{
  "model": "masked image model",
  "image_size": 40,
  "crop_scale_min": 1,
  "mask_ratio": 0.75,
  "arch": "res2net",
  "kernel_size": 3,
  "widths": [160, 272, 480, 848],
  "learning_rate": 0.0019,
  "eps": 1e-08,
  "adamw_lr_other_params": 0.0011,
  "lr_schedule": "wsd",
  "final_lr_fraction": 0,
  "warmup_steps": 280
}
Rows from block 6, named by matrix and row number. Each number is 200 + 30 x the weight over its row's rms, rounded and kept within 0 to 999. All counts start at 0. After the name is the row's rms in percent of the matrix's.
# c10: first pointwise conv (model.blocks.6.c1.0.weight, 480x480x1x1), inputs 54-107
c10.228,091,225,187,252,136,264,188,196,218,210,158,217,208,181,217,182,192,189,158,208,138,176,256,185,218,154,216,234,202,188,166,188,234,224,180,215,162,199,205,199,213,126,221,181,181,237,237,242,146,207,219,204,216,191,283
c10.229,092,197,208,267,200,229,186,239,163,203,180,184,171,225,218,201,223,210,192,223,230,230,185,172,117,158,236,189,187,150,267,148,212,169,250,203,234,200,200,150,144,199,182,224,253,248,190,279,196,179,232,228,208,188,220
c10.230,084,163,216,247,183,262,212,208,265,208,215,238,243,212,204,206,231,157,221,154,153,176,195,201,223,162,210,213,197,173,189,206,221,217,196,228,179,171,236,162,163,247,272,173,202,237,179,180,233,185,249,235,227,139,211
c10.231,099,184,235,164,194,212,196,230,211,136,257,229,212,225,145,173,161,163,225,133,196,198,167,201,118,148,211,204,229,182,216,192,160,184,172,162,163,206,149,208,207,234,224,227,219,209,205,213,222,225,247,246,231,209,208
c10.232,086,171,190,175,221,202,203,176,202,192,187,223,182,270,227,175,215,187,262,161,268,258,158,171,162,193,259,240,240,243,186,225,132,230,178,190,222,187,156,193,222,211,227,221,203,235,201,190,214,176,204,157,235,232,195
c10.233,090,146,197,258,226,100,268,243,201,209,223,223,191,195,226,164,151,197,233,187,237,193,207,186,193,229,192,204,201,191,151,181,193,176,205,205,232,174,152,200,203,219,166,160,254,187,173,171,242,196,179,175,194,193,203
c10.234,093,247,222,211,207,186,205,202,257,219,182,213,210,188,152,239,201,170,220,254,201,232,223,231,232,179,211,209,222,272,162,224,208,169,223,224,185,145,269,193,182,218,231,210,177,196,250,167,205,239,240,280,264,221,216
c10.235,095,179,221,211,220,168,243,188,171,232,192,191,236,213,183,214,184,224,226,200,156,164,171,181,167,260,187,245,165,214,223,213,188,201,185,202,174,175,209,184,141,216,210,244,195,177,230,168,188,215,254,219,197,201,183
c10.236,092,211,208,236,201,137,225,246,197,203,151,242,209,162,229,251,219,209,233,165,201,167,178,217,221,233,215,197,235,171,209,180,222,204,196,194,188,251,237,179,180,261,224,257,207,212,195,208,255,257,213,178,153,182,209
c10.237,089,159,199,168,181,185,189,195,181,183,195,245,196,216,218,263,217,164,195,168,168,256,213,196,228,231,205,259,155,210,167,198,166,220,225,188,219,196,217,242,195,205,209,163,218,159,147,192,134,142,176,164,232,230,234
c10.238,087,136,186,193,186,194,223,180,214,139,239,232,197,249,165,197,209,165,228,205,190,121,178,161,174,201,220,223,183,209,215,166,133,190,167,227,207,186,202,235,168,206,228,219,213,264,192,205,176,192,229,188,240,217,170
c10.239,092,220,169,221,272,222,211,189,227,220,165,209,191,222,160,191,180,218,213,213,230,246,215,195,202,190,240,143,184,207,244,174,197,208,210,220,161,211,338,170,166,198,169,179,150,223,230,196,196,186,207,211,203,207,138
c10.240,099,189,248,236,204,227,191,161,234,237,204,191,196,261,199,178,200,243,197,209,163,204,209,209,196,236,183,169,181,199,272,180,157,211,258,217,190,253,274,195,205,167,173,191,182,186,188,183,188,170,220,165,194,191,172
c10.241,106,186,186,221,220,149,217,249,196,222,172,227,211,248,235,231,204,230,188,155,214,205,208,221,189,261,174,164,232,173,192,247,232,204,254,210,147,195,338,207,199,226,151,172,194,210,169,209,189,168,258,205,230,226,176
c10.242,100,211,189,176,181,169,206,167,233,205,219,209,231,207,196,164,230,216,219,218,216,216,234,246,205,160,213,172,294,191,197,171,242,165,253,213,207,242,191,211,169,198,189,195,219,193,212,177,181,181,124,190,158,205,215
c10.243,114,215,198,162,254,175,217,164,203,234,211,249,172,167,250,192,226,215,197,240,141,261,197,147,222,231,151,189,161,161,167,227,151,212,179,176,221,242,225,198,229,224,197,210,202,174,170,186,222,161,219,197,145,182,175
c10.244,100,161,193,174,160,128,202,143,250,180,177,179,226,166,182,216,255,210,200,192,187,235,188,180,185,205,191,205,184,177,158,186,193,203,153,202,177,231,247,214,196,187,197,241,198,232,212,155,216,189,189,187,175,203,213
c10.245,110,202,149,151,165,212,175,224,200,282,203,236,174,230,172,198,160,170,237,226,150,211,173,155,229,205,266,218,207,181,253,154,167,157,184,189,158,190,196,163,241,192,161,164,233,197,223,182,180,213,217,188,185,216,171
c10.246,103,244,233,201,200,177,203,195,231,217,176,213,185,169,206,236,205,171,193,234,167,186,232,183,202,185,216,207,244,209,166,186,209,196,227,225,269,191,154,210,204,280,203,222,284,181,234,165,190,194,176,218,177,161,213
c10.247,091,188,249,173,233,196,223,207,178,180,211,222,215,174,201,142,230,156,181,237,197,256,164,174,176,179,207,169,235,191,230,201,164,143,241,151,172,143,171,232,167,174,223,256,194,221,190,205,196,180,183,193,226,170,193
c10.248,097,194,202,186,156,231,217,174,182,204,208,147,190,171,187,160,199,197,210,255,207,219,211,251,224,197,225,191,197,241,248,242,180,281,215,185,198,185,243,199,208,226,231,207,173,262,191,235,263,229,235,230,193,202,177
c10.249,097,186,202,229,169,167,257,195,162,268,249,259,189,239,226,193,239,169,183,181,196,240,177,180,125,240,198,199,111,244,184,196,183,266,212,203,195,208,178,204,177,227,166,212,228,182,171,146,200,249,256,177,186,202,236
c10.250,093,172,229,203,217,234,186,222,226,201,204,185,196,207,187,167,184,215,187,213,217,261,177,202,173,266,189,185,190,241,260,188,255,233,229,229,139,191,273,211,164,177,178,211,212,186,238,175,203,210,271,137,236,214,182
c10.251,102,234,250,176,218,258,199,184,157,236,237,242,191,243,206,215,267,170,160,225,221,179,198,200,223,170,225,209,225,174,192,170,221,195,223,214,133,257,231,240,214,206,197,198,212,172,209,218,168,200,198,198,211,229,228
c10.252,111,212,218,216,203,204,241,192,167,212,301,209,178,205,213,185,195,184,171,155,118,155,181,160,204,248,281,211,234,232,168,175,186,214,178,245,170,195,254,170,214,234,206,166,233,224,221,212,161,235,212,171,218,209,200
c10.253,104,182,234,196,204,232,196,227,177,172,248,177,261,223,226,219,230,154,244,205,223,224,182,207,210,171,195,223,173,268,208,165,223,183,149,250,173,167,132,173,213,175,217,198,191,223,248,201,169,175,147,192,195,178,161
c10.254,093,162,239,235,200,171,179,189,159,145,228,175,189,183,231,207,168,213,187,174,184,210,201,236,171,186,154,255,166,255,168,191,143,198,202,230,233,236,202,171,243,241,197,200,185,181,236,227,165,167,177,151,193,160,141
c10.255,108,155,234,172,172,216,197,179,196,167,256,192,215,200,237,143,183,168,189,227,210,217,214,205,149,225,165,228,191,267,210,205,209,213,280,214,210,199,139,263,153,205,185,227,180,226,202,222,219,191,194,216,225,186,181
c10.256,094,204,246,154,186,153,212,217,241,196,252,156,190,221,246,195,143,183,147,224,216,236,154,199,236,163,165,231,154,163,214,224,216,171,221,171,178,187,211,181,152,228,255,254,190,198,189,230,174,239,202,193,184,196,252
c10.257,101,191,247,210,195,166,167,154,183,227,191,238,200,232,219,199,141,172,238,207,203,164,190,226,197,177,199,196,242,184,156,181,255,174,172,172,214,192,204,222,218,185,250,174,266,173,170,187,161,157,193,227,209,275,243
c10.258,108,241,188,197,135,193,155,193,201,172,187,217,262,205,191,206,178,184,156,235,210,236,193,207,190,153,200,250,242,189,190,158,217,204,199,258,223,220,144,186,200,244,209,172,254,247,213,224,226,199,125,186,200,184,214
c10.259,106,178,224,207,221,235,210,234,187,179,269,239,178,196,226,170,218,162,227,226,181,175,227,185,223,180,213,193,219,201,187,216,223,239,191,187,219,207,306,255,230,169,209,250,240,181,231,183,142,200,165,212,131,239,240
c10.260,100,144,210,190,203,239,217,197,175,219,200,203,184,185,223,212,233,190,201,169,178,112,196,175,176,168,273,204,229,192,214,203,207,210,173,206,148,214,65,235,193,170,223,190,223,225,159,204,201,224,218,186,192,197,157
c10.261,098,209,176,159,227,156,192,147,180,170,261,198,140,258,202,164,252,197,212,185,190,207,166,190,171,169,179,222,163,231,269,188,193,197,190,232,156,170,174,217,177,187,224,199,205,211,171,210,168,173,197,247,182,195,199
c10.262,106,211,188,156,207,193,235,166,204,265,192,165,214,231,172,161,145,250,184,214,188,213,182,153,205,266,184,181,235,278,223,222,141,201,189,196,176,227,162,205,186,137,170,194,220,205,197,282,214,185,199,175,136,193,173
c10.263,096,197,218,227,206,205,232,204,171,153,246,179,152,224,180,171,219,187,170,149,226,163,216,201,254,153,199,181,206,227,142,207,170,229,210,218,176,157,200,224,180,207,179,189,165,193,214,229,186,213,198,189,162,143,176
c10.264,102,220,208,142,138,170,188,203,180,242,188,286,213,184,215,126,235,195,221,230,227,173,199,203,139,168,191,206,165,163,202,179,179,174,200,185,211,167,165,218,203,135,190,239,193,196,231,234,212,251,199,166,195,289,203
c10.265,108,142,188,233,180,183,164,215,218,181,207,195,238,191,186,194,219,204,245,221,197,210,173,160,251,189,233,208,111,195,181,201,155,180,186,177,182,175,190,178,196,200,235,255,224,181,189,219,226,192,241,230,245,201,227
c10.266,101,205,237,180,220,200,162,211,151,234,218,215,215,196,221,237,195,207,258,240,197,193,163,216,174,205,231,236,135,197,161,241,218,172,200,155,222,202,214,182,202,194,209,239,251,186,175,203,166,206,175,206,169,201,217
c10.267,100,199,178,190,212,203,190,229,183,233,206,206,165,232,200,214,166,189,184,234,185,183,225,241,255,176,232,160,194,176,213,194,181,192,197,201,268,197,173,223,207,232,213,203,223,209,194,226,256,155,140,161,161,203,198
c10.268,101,221,258,207,230,190,149,205,230,237,239,275,131,204,204,189,197,174,206,188,195,98,204,194,225,213,200,287,154,192,177,215,213,219,216,152,151,136,226,184,209,224,184,159,207,215,194,225,169,166,200,141,197,222,187
c10.269,102,210,201,193,204,188,204,191,213,160,210,207,178,205,186,198,192,197,238,210,182,205,248,187,164,183,175,186,196,187,195,200,200,217,219,194,157,212,179,245,287,171,230,229,180,175,195,199,241,150,176,177,186,238,226
c10.270,092,220,185,224,185,178,195,220,197,148,168,203,224,170,207,213,216,199,246,199,203,182,195,190,150,165,222,172,263,214,173,137,207,224,218,251,238,148,136,229,223,195,240,216,251,227,285,213,180,179,164,183,193,153,238
c10.271,093,192,199,201,255,198,174,191,206,178,257,122,198,190,205,207,231,181,239,134,196,124,233,220,181,182,161,165,248,211,236,164,225,172,249,162,225,199,191,198,198,192,198,207,261,248,229,193,248,198,196,187,157,194,154
c10.272,093,250,209,230,216,190,182,177,160,163,131,183,181,191,250,143,235,197,160,153,199,171,179,249,223,120,197,178,178,180,195,234,195,190,228,202,198,239,218,184,168,198,214,234,184,177,185,161,167,199,216,226,227,193,203
c10.273,101,136,140,198,144,185,162,196,194,211,213,249,195,161,202,184,198,245,178,200,188,175,145,138,174,185,187,181,208,219,206,215,241,192,228,172,185,227,226,182,209,198,212,203,203,163,241,189,154,204,208,200,184,209,232
c10.274,097,128,200,208,198,186,159,251,240,183,133,202,164,172,195,189,262,158,179,207,151,200,208,153,152,220,194,198,181,163,187,247,179,173,182,203,220,195,135,180,224,257,186,222,238,178,238,195,193,216,194,222,218,146,180
c10.275,098,208,216,241,162,159,157,210,221,192,165,213,162,170,162,168,213,219,201,174,136,142,152,264,186,196,213,165,148,220,276,190,159,220,219,152,240,240,212,201,175,159,188,235,213,221,205,221,224,179,256,211,211,229,184
c10.276,106,258,261,174,199,176,210,213,239,213,250,218,190,197,247,223,197,195,180,229,206,162,240,235,203,172,209,225,133,191,264,271,229,201,264,195,147,163,240,159,210,209,187,165,179,179,257,209,190,158,206,224,242,124,194
c10.277,094,218,199,187,171,222,217,163,233,209,153,211,150,196,207,222,212,222,146,212,205,192,166,204,102,175,206,196,238,175,207,167,200,218,213,250,223,224,219,203,198,220,245,221,232,183,176,215,199,218,219,240,185,186,206
c10.278,106,210,168,250,219,184,203,195,168,181,240,108,190,188,236,190,225,179,180,178,183,200,240,195,215,205,230,154,286,139,174,152,155,214,140,218,162,194,179,215,182,166,219,214,212,215,234,191,200,194,200,181,163,221,230
c10.279,114,153,181,209,203,198,265,227,127,181,207,157,149,255,241,192,131,155,229,184,199,125,195,168,194,158,183,201,151,225,130,157,214,221,251,187,202,239,93,195,184,200,228,178,199,209,193,167,206,219,200,201,201,216,200
c10.280,101,158,188,198,211,169,201,142,185,205,206,170,198,209,215,171,191,216,194,175,198,129,154,196,217,139,227,207,194,153,188,213,217,133,235,206,210,211,138,224,150,205,217,200,175,249,197,149,224,151,210,246,188,252,199
c10.281,112,187,197,150,189,217,212,187,200,236,176,210,182,220,196,220,183,192,249,154,199,124,164,180,197,188,168,178,214,156,213,200,186,187,226,235,198,204,176,191,214,218,186,166,196,162,200,241,194,205,209,206,175,159,205
c10.282,100,154,236,224,168,151,149,185,222,226,207,185,189,244,212,266,234,218,226,194,226,177,247,204,145,227,242,160,173,155,225,226,145,191,217,187,173,185,178,244,183,193,148,249,224,221,174,189,161,190,245,217,173,208,184
c10.283,111,218,188,220,180,208,214,136,168,145,253,246,250,239,246,149,167,175,210,218,270,119,211,190,208,208,227,185,217,180,218,242,176,271,211,203,199,237,183,168,163,219,184,177,169,167,244,137,213,210,220,211,185,222,150
c10.284,092,224,164,255,153,224,240,196,233,175,151,196,199,201,223,201,181,191,188,207,206,225,177,241,271,151,246,188,207,191,226,209,198,209,203,178,287,167,211,186,218,195,182,238,207,258,205,216,238,210,213,206,205,186,208
c10.285,098,189,202,167,158,215,185,156,190,214,216,213,177,225,177,226,194,192,206,207,163,210,179,236,153,240,205,210,175,213,156,137,204,253,186,164,223,222,217,203,180,240,242,196,205,279,261,190,218,197,264,142,244,218,171