A small masked image model, trained from scratch: widths [160, 272, 480, 848], 5600 steps.
Rows from block 4, named by matrix and row number. Each number is 500 + 25 x the weight over its row's rms, rounded and kept within 0 to 999. All counts start at 0. Numbers have three digits each. After the name is the row's rms in percent of the matrix's.
# mid00: scale 1 3x3 conv (model.blocks.4.mid.0.0.weight, 68x68x3x3), inputs 30-39, a 3x3 kernel for each
mid00.0 077:507542498441516475565499484470486483448505471496486514464512486479503509508515501520488514489509482518503450506507486503508498506509531495487479522484514516468479483501494465525507488500472483523505534516454509468551527492501501529493499502494428523492510516533498525507
mid00.1 090:531527473516487486526467490522520495515471522487557453467470509508467543509565505510476463455534527511486475495517454518474549481506496512459507478518517501486489519523493498518534498498485513457482499477560481479513514517519510509503442512501523508525494506531504477509
mid00.2 121:494489504539502463464597447512520481516493482512470520508470513510475470503537474458497520509499540495548425549475497455517491486523482515491480504496503446541547477508508503548508477500503517494517520502511488599462518495486506517462507507488536481545502502480461498476
mid00.3 112:504548484492562488456478509474500519495481547502537505452579525539467491519460497522486513514497518489522486498530541450503531517487472473549527490470458494462491508543517497538527485486523504427493470516506472546511500510500483517513549530504478494508532509442480539480
mid00.4 105:546519535487459489454515523529483473502471504484496510492511500498524516480532538543467479482560546493543488487527508509498521482509511516536488512497515485499505497482464503488508484540493505475504446535518475502516499520477542496509496488509466480485483534491566583489
mid00.5 102:510491504477495552546509459522524501535512461523509496506459540484488493523476463547541458483535453490499513497458514488502442519447460528478500490527509495485529486507469468472489472476477537490523494533498499514481499527508489478503507520470486501456499502517511512483
mid00.6 084:504501472482449470560464540466523575522510538487470544507522466485523511498460510450522505523514520515505511542491524441519470483544489506525478523510532465531515495486479546472528496472486493470515512489498503548481483498492490507500511482527498513484543479513460502465
mid00.7 111:516484531461533486549508514470492525487525459498455544531519476500514502459548534477510483509523494494492516502489484496537482469560574485490509481495500520495534492482509500527522527529457478491466485514489488472568492477508511477533511503491490470473520506508470500481
mid00.8 090:535490535502449474474531503509487505498525524501523518510497500491484494510502504480523519512513487559496483471468474509482547489470505521477502517472527499464534476487487503496502461550501489510527515489472521440477494508491512544466470515492452500487534478524490537420
mid00.9 110:512479525497428490467521512504498489456511497498497505500508515498470542474570468521505514457465566468511486468463527512497476496588463511497506523512506485486494512508480506523478525471541500478496492459513503505459508511462514492511491497512485516508509534494523555542
mid00.10 112:482498481478555495475520541482501510504497539469511487463496473498530500464520530469503491493569489530468537528459492493447486528599522511509505514486486475480510523478488502517502467547492455530476546531483526451525503515486501461537494498503531532497470524516492447495
mid00.11 099:517471506486497487449508494513515496496511491535493559511487487522540476505485534524504527504532429524475550489492468478504486502443492511484518517535493499533495532489515486462518506498529469477499538514476462510503499508519517519514508458474523453485513519495506513542
mid00.12 090:481524499486512503504460477517544470524510489512522529510494523471511488499473451534497494493520528546510484490465511512501442534454511466528496491482517521494513522546546515498510525485512517476489511545509465517485522502496475513508506491530502528508514455481494479472
mid00.13 094:544475494505456516502479462453479481511522481504487571502513537508495493490507508475500488499513514474504516481500569479520500501515510472495498501515460527479522485513474502483515506506504492478505549519462455553450519470508520507500449520507482466489477497526482539486
mid00.14 101:488515571531473469490500554476506542492493505505492472517496482473528538452504545498466483461516489477523516494486497469507584489532509512489512500506518442489494494475458478503522520496498495522497491488476535481474500492489498530456484510537478485443539538529440541558
mid00.15 104:534509453480499498486484549526486464474450521482543538505522488540462488490494490497514487463491553463467525473560479482494498514461534482505467514548509485485517495513505508467487447525519511476455468462536451506524490514511541505510487530506450497492455551473459539520
mid00.16 095:518459524530514516496522466501494531500474518546499475494508482455481565481501517531483479499526495476517500535509507495577481509519502476484492497504469482472510534469466479519497475495481499518464460488459535511501530519488481471550501522521492504480507555504514527450
mid00.17 114:492534502506471529473557463481494522498488470499487517501498491517512470512505501503540490513482515492521499500496544530550447460498542491537506492462523507523486472501465524515485505507508503508502490493514493516520519494519478533496523469516452515523515506531515471500
mid00.18 103:514471500490515502470495494473480503483520472521531557495486506501481501463488500482490522516499469526493527481492528509534504494524572472506471461475529543518511465486516486518473488502490506517480518540464505418539482500493533511503498537501468497450509576495461512498
mid00.19 098:513517486496510490501519540477482541493496556532499515515512499501495462493538496512509453490524490508547493481500517531524494514513470495494488536483524506499487487477494505449507494496458507504498498503523455501482501492530504519496534510497458493499528559499545502454
mid00.20 093:522541495484429530518534470503478514539500493492469552493493503554528553416530519504493476512518493510432529477471511516508489505504538546536505503509518473500486505513505487496475496503510483554427482512534503485512545499472491499475496521516477486479533504512452516540
mid00.21 087:527509514491437509494487492478485532520546471508529526503544497476506509508466509533522484520472468490452510496464541452508465532491524547487482512501538508550494541481512464492545504465512517471498516463519518517483468486507509532494547505517481505559494510501528494519
mid00.22 109:516441516515520447487438534482534499476545519523512485452522501519500491550477488511506520483487538485557512499478472489464474509487542501498498487504495478484503532494490483451525495490524515504511504488518493558470516524499517527536442482563470490496464515495537504481
mid00.23 115:530503496503516446499469555534504490515465528504491494478578471502495516530488485476510515508517458533476521524526436447497518512518486477514505514462471470495521504534509505501495503495516497476467487550466526512532484499497522488530514494513537499511519531470489479492
mid00.24 098:444491541520463508465531482493482522526473508489472501492496534473517502498533490527521469532496513465499505530529502427511503515502474455481526527512515522524473520502509462490477512516492503498513523526468527484492540498498512501520523491466516483483527445441512478476
mid00.25 093:550522497497457478512517517508495490488510540516533524517508485480517537504531482494515494500513498496491465470508519502482475484547489482468504483523515502487502475515516508504506533562530498511502491499483473487463484517486521536512505485471460507464525533513451523500
mid00.26 093:493513500498533467493460503453486537510487490491495499510492491484509507481491534486518472493536484482537509501489527506550484569499493487509540486486504496519520461506513494511497496511484497537527501496479487523540484531509526470485465526507498502503441515533474470483
mid00.27 107:521508492490450488483547491481503540491555502507461502498473476469541531487505513508476497462532508510471531493498470506505463503482561511501508475505534515496516503489483509479510471500462469495514511542478562495516505476527499499530482502509530481446480504499467463473
mid00.28 095:496482503459518487494483531507504478471502462515480491546470531438523495468440520520462479499582482532476491486461499476507529520485555487525496497510508488480500479518515520510550486499462483459489504549467484499543517484487496498487532478494462504541524514468484542487
mid00.29 103:454497525523478542509529449493507524488490487514502504448528462494465502509487491497496466531493426468508461557504504512498550508494483504509457523496507440540489539461461537504500499525507495490477522491453527516480503505503505491517510533440534480529482518470531491496
mid00.30 102:513509536488524476548464499496512475477472520499549518525464460472517553503525521477458516495501447492514512528506440472455499488484540500463470479523504516513576528505491543521474490474516514474537531520437468443513493521479481501538491515480505568534473509520453484451
mid00.31 109:526506510537525476426520528496540459458503521515486428457493491500505476567545515513489522509450522494493458503537521485487508486492497490493466534463511511545473467489479513451461514519523564544520559468513501545430485505496507479507501492494493483486495513478470521479
mid00.32 089:527512520475464513529505494492518480526474529501519505498447495504520490504471483463509478493497501502541499488514478533525514498485517509485519494483495504489517501526483512501488519504461507509505499504476434494526518519491525517500485505483513521485504544519503525527
mid00.33 091:505520525499482518529518411526467504524479464518524576515468505494536492522532483484502469474509515494505455543474516523485513496536483525513482485475546488546516459485475490503536510546527496527475476473480519515488480523495499453496491488484474458492491507492523518531
mid00.34 104:483501510529471524483449472557510483485514521502462488509506488490490484545481537474492474517512497510502507501491532505545513499482523523491509470497486496486529533544490487486530513452489513523505510480503494532460484497504495502502522496465527505512456446484511525530
mid00.35 104:510512538500482486520448482501516479498533444467519562513487500512500512522494493511509489524484478537509497504467532504564472541484497526497499499483466466530514487507477526491479502508514500517507467503481512481503483521495496479507550531486516543502505475550489487485
mid00.36 100:455468508491500525471581475514511489533506542504512538497493450499496513461532515500475459517545490453524511484571472455495527500494449533513512496490533495508496449509470474497515482472480548515456513512441457478444457495521499493515517519517541518475500505492487510534
mid00.37 102:475491514523486556525532472499486529487497507497511519524454460478516504506531522499463506483500538495512532430514583513505492484560458508499501527443489484480490505525485499538495512541522534464507464468558528533469494496506531489482478520522523543493497564517515517491
mid00.38 103:499569494519479482477496551508478496494509539491467502515537487497494564469489488509506562496436508484530502542500478522507527510487476496511508452487540483509514516516486507523474535480481590493515473478544473524432509519498488547495505488491539554526517517523524487462
mid00.39 094:491531541522506508478463526471488529479487512509463516493487541473550483517456549488511495482509497518512474504462504502503520473546533490480524487524496512467484488522507533483490453493525519503480498485485491548512474482498527498481485479538526500475504514560493511510
mid00.40 103:528534537499469468517511566518486492496502509513488505475494509526503515539513475508457477545462481495485498438526520454542527467523473506510513509515505539475493493523480509511507470533437486478515524480467463490482530478526473531511493485525484466487486496536479500560
mid00.41 098:440505506501541503505472474505495498539547460524502468463537484496455452479488553488493524506508513504492509526444513469525470494441478486517506492546511507483487489480537494505471512551508478506576524529480554468458498481507508474544502482483519510531488489493505508431
mid00.42 096:524507515486489517485498513504501472518514526472485519472546449528507489513495505478544498548473509489502503551504484502521488519508461525483512504472472510482525524450482522510511506493490531484509494466486490523449494499511517529460519528518522536534507459502509458498
mid00.43 092:472493523485436538477530477512508534465478488561499489494472520479505514532505485516499509485500475534507543510480538465585525466472506486498485529498514456474430497431477486536525494515506534495473505518525505493473480502517495485533481533480489497490478551476540499513
mid00.44 089:531494547480496485514464488551536523463506515526486546534466553478535458486474542511504479501435500541465479508478491514481512493505535483519512530505506496520514460486494494508483479545529520553500456499527542479540484538496548500510518531534446528477496541531482523483
mid00.45 098:454509532511513479494481482535511477484477498513499494554484495520520509516484490490516533541481517527582465462530509506539479527453501467531477463515519467493500464511533490520485521472512479511479553469498506562509465518507497545506541457504462486499509521492504516486
mid00.46 091:477479478486510540498508479496550451511502523485508549501501501501515494515527529471490490503467480520487470509500512477458488501512518464512531522456486487514486526496475497530498528484493488511481506482500519493511517499509527483480510473535539471477543489504464508525
mid00.47 092:479483491479530490518496500503501519534516476495488521511506483480551478503491521489515466539457556456550465492486522527530419532501478498522482483478506456529516483505489493524485507505526511508490511512483555502472483489532482490512525505516529505472492515526500459454
mid00.48 099:506521505511471492524524532503475531530537512494497466502536475531498495524464528493516486492507494492518489494475505513528488495503546544536466496471526490458465512479513506517501514493511472492546538465493497513444534504475480498558487494500513492509534520504483520491
mid00.49 089:521515508482536514480485475500479509433527511502528502531454516472544480499463472473502534497489522449522452518491513488474498488585453527495492452523492494519523524494506490533494530503540506512466474530483423466469480550516499480480510509483502441485508506478541468502
mid00.50 125:508549482509494481467562435515500528498521506471492512492508481542506496512526493501470496530548486516509496528506493500435524478555493509494513463494529502508501488498491459476498485481507513494538479510521555478492518493505509476539465515524499501492499493507480481479
mid00.51 098:533516476447523515549500491504537501467477502523486518515489499483498483530510478464494504530499489461506465529547467463490482509459508502530506498500470549501513486516509473482534483501515523488466521520442494490521481461535475479558486536480459518499520498515490542472
mid00.52 108:464542494498530495517472468499520487494515507490518545512526496514510481540519484484499513489506508524487495514511512498475518500517532466451506486487507526482541471496465513501492472492512465502489521533444513457477520515503486493527500536467508478473523490485518531447
mid00.53 090:477468452494506522487479491471558504490534493538511543485482470492498429521475529502510519557563488544482436500503477513544432559492490475496460539477498527491552507500529509505461525504530520507498520571528504451502527521530490463521480513510528543468514513505498533550
mid00.54 120:462535515505450507488501483465451520469526472512512549510471547483508480458510497460496512476520539516478510518445521535497515497525450502485497487488484509530490505520473475485517472486507508485472482522538535458481512471494504488474495559508501486527478534434548470474
mid00.55 111:482459537487498486478506496510505502504513484547505484519472477491549507508447486457502517465517523501481532467494508508493441528451503525486475464484478479458511507515507507480476512521500509527524449476501513478507470507508522479458510500509499472489497431519517522559
mid00.56 081:516536503494531515531471470506496525505487511507516539527491483509527473539493447457515485482522522521496510490498508498493474490522483463508498505468535483548557503498467467476509507499514506476430500466580502487513489532517529508471469504509501469463480582503470523498
mid00.57 097:461529477515553477495505542528475498514470523493514476510540496525458506514505477507497486516533490545501482485472505532454474515521459484528469499533451502440524523547495509496511564485499494500531541483528506514474465515516539474521495509504481499498512485465534468506
mid00.58 092:532457510517509535485544465484522511484526527529502447493533505487496545453502476529497486519525456497518511484473488474546496499489495448467505551457497516549439500477520520490520510476450485517503489519449516480491525513492487506501524522489523457505534519498539509503
mid00.59 109:525473473482475550523524516456538473482498520483522485503506447485469509471526470498503457511485539516511489465504517491530486491481496526519488477484505506471484501478538462522514465504492509465514469471468500534503547480506508514514491458496484533468508477507527500556
mid00.60 096:476541524500496499450515462488456528466524506488464475533532467503492514465511490511472497512540483475499459570454529449487488469500473453499512458474466501504499494515487495507516503536505520468469490498444517472481503523456490501502500524499494513491486487432490455460
mid00.61 092:534531489504525464542498496487521453468482521514494549478517467534490486563568487472558514487486509522516496540499481511498489518488509539455484519481484470493487526499515512504511516519477486524480467535481476509529492535502504473532556482500478500497535527530506507498
mid00.62 095:513514495464557510511463475433509558563534489504497485472539506528497468483443472499481475503546480529482499494520534494524493520513476509498514547543486487515522499523514492490479476520540500482533466590488514462556471504509495506504498477513472515523563489443471482505
mid00.63 094:507502509474479453472502480450490455482495553482514548448489564491522474509528520496508490467524523507509449532468532524551508460503545498492493504467523496530550509531458501471541485505536507505498517521476482487445524528494480512510506498531492543510479494540488516474
mid00.64 105:516527507495475481553452551514469542504471502495511536494534477502480491466509513503521540539513477478498512488473487518511548456559477512549485505454498504475465526531506483485514486484523475492542513493484505500496473539505505502500482550538524461532487480500520487564
mid00.65 092:488487495458428531520516520512501522497481512538535490484500495468512541547507524537490477497505490528499503531482529528471503446534515454539504510499474501435470498529533522494462488486489510497523537460493461501522473524501479526500488480512463524447521493534475520560
mid00.66 106:457492487493509447503439536496469529499489435518505467474487543487483425499504550528515490473569479492477548572519526477519522475518516488492435494470505504448523512526508473459514482480518468469495528519463478467523540508488513507508489509504486537493507535506483524481
mid00.67 107:507494500501486497473548504495475562497522434524477487522504507488486482490451539537485550452551469550450541540477501488527486476465553520502470484524485491480542516512487489488501498462522507452525511530490488449513519542491495517488468483470519493515472543473496447457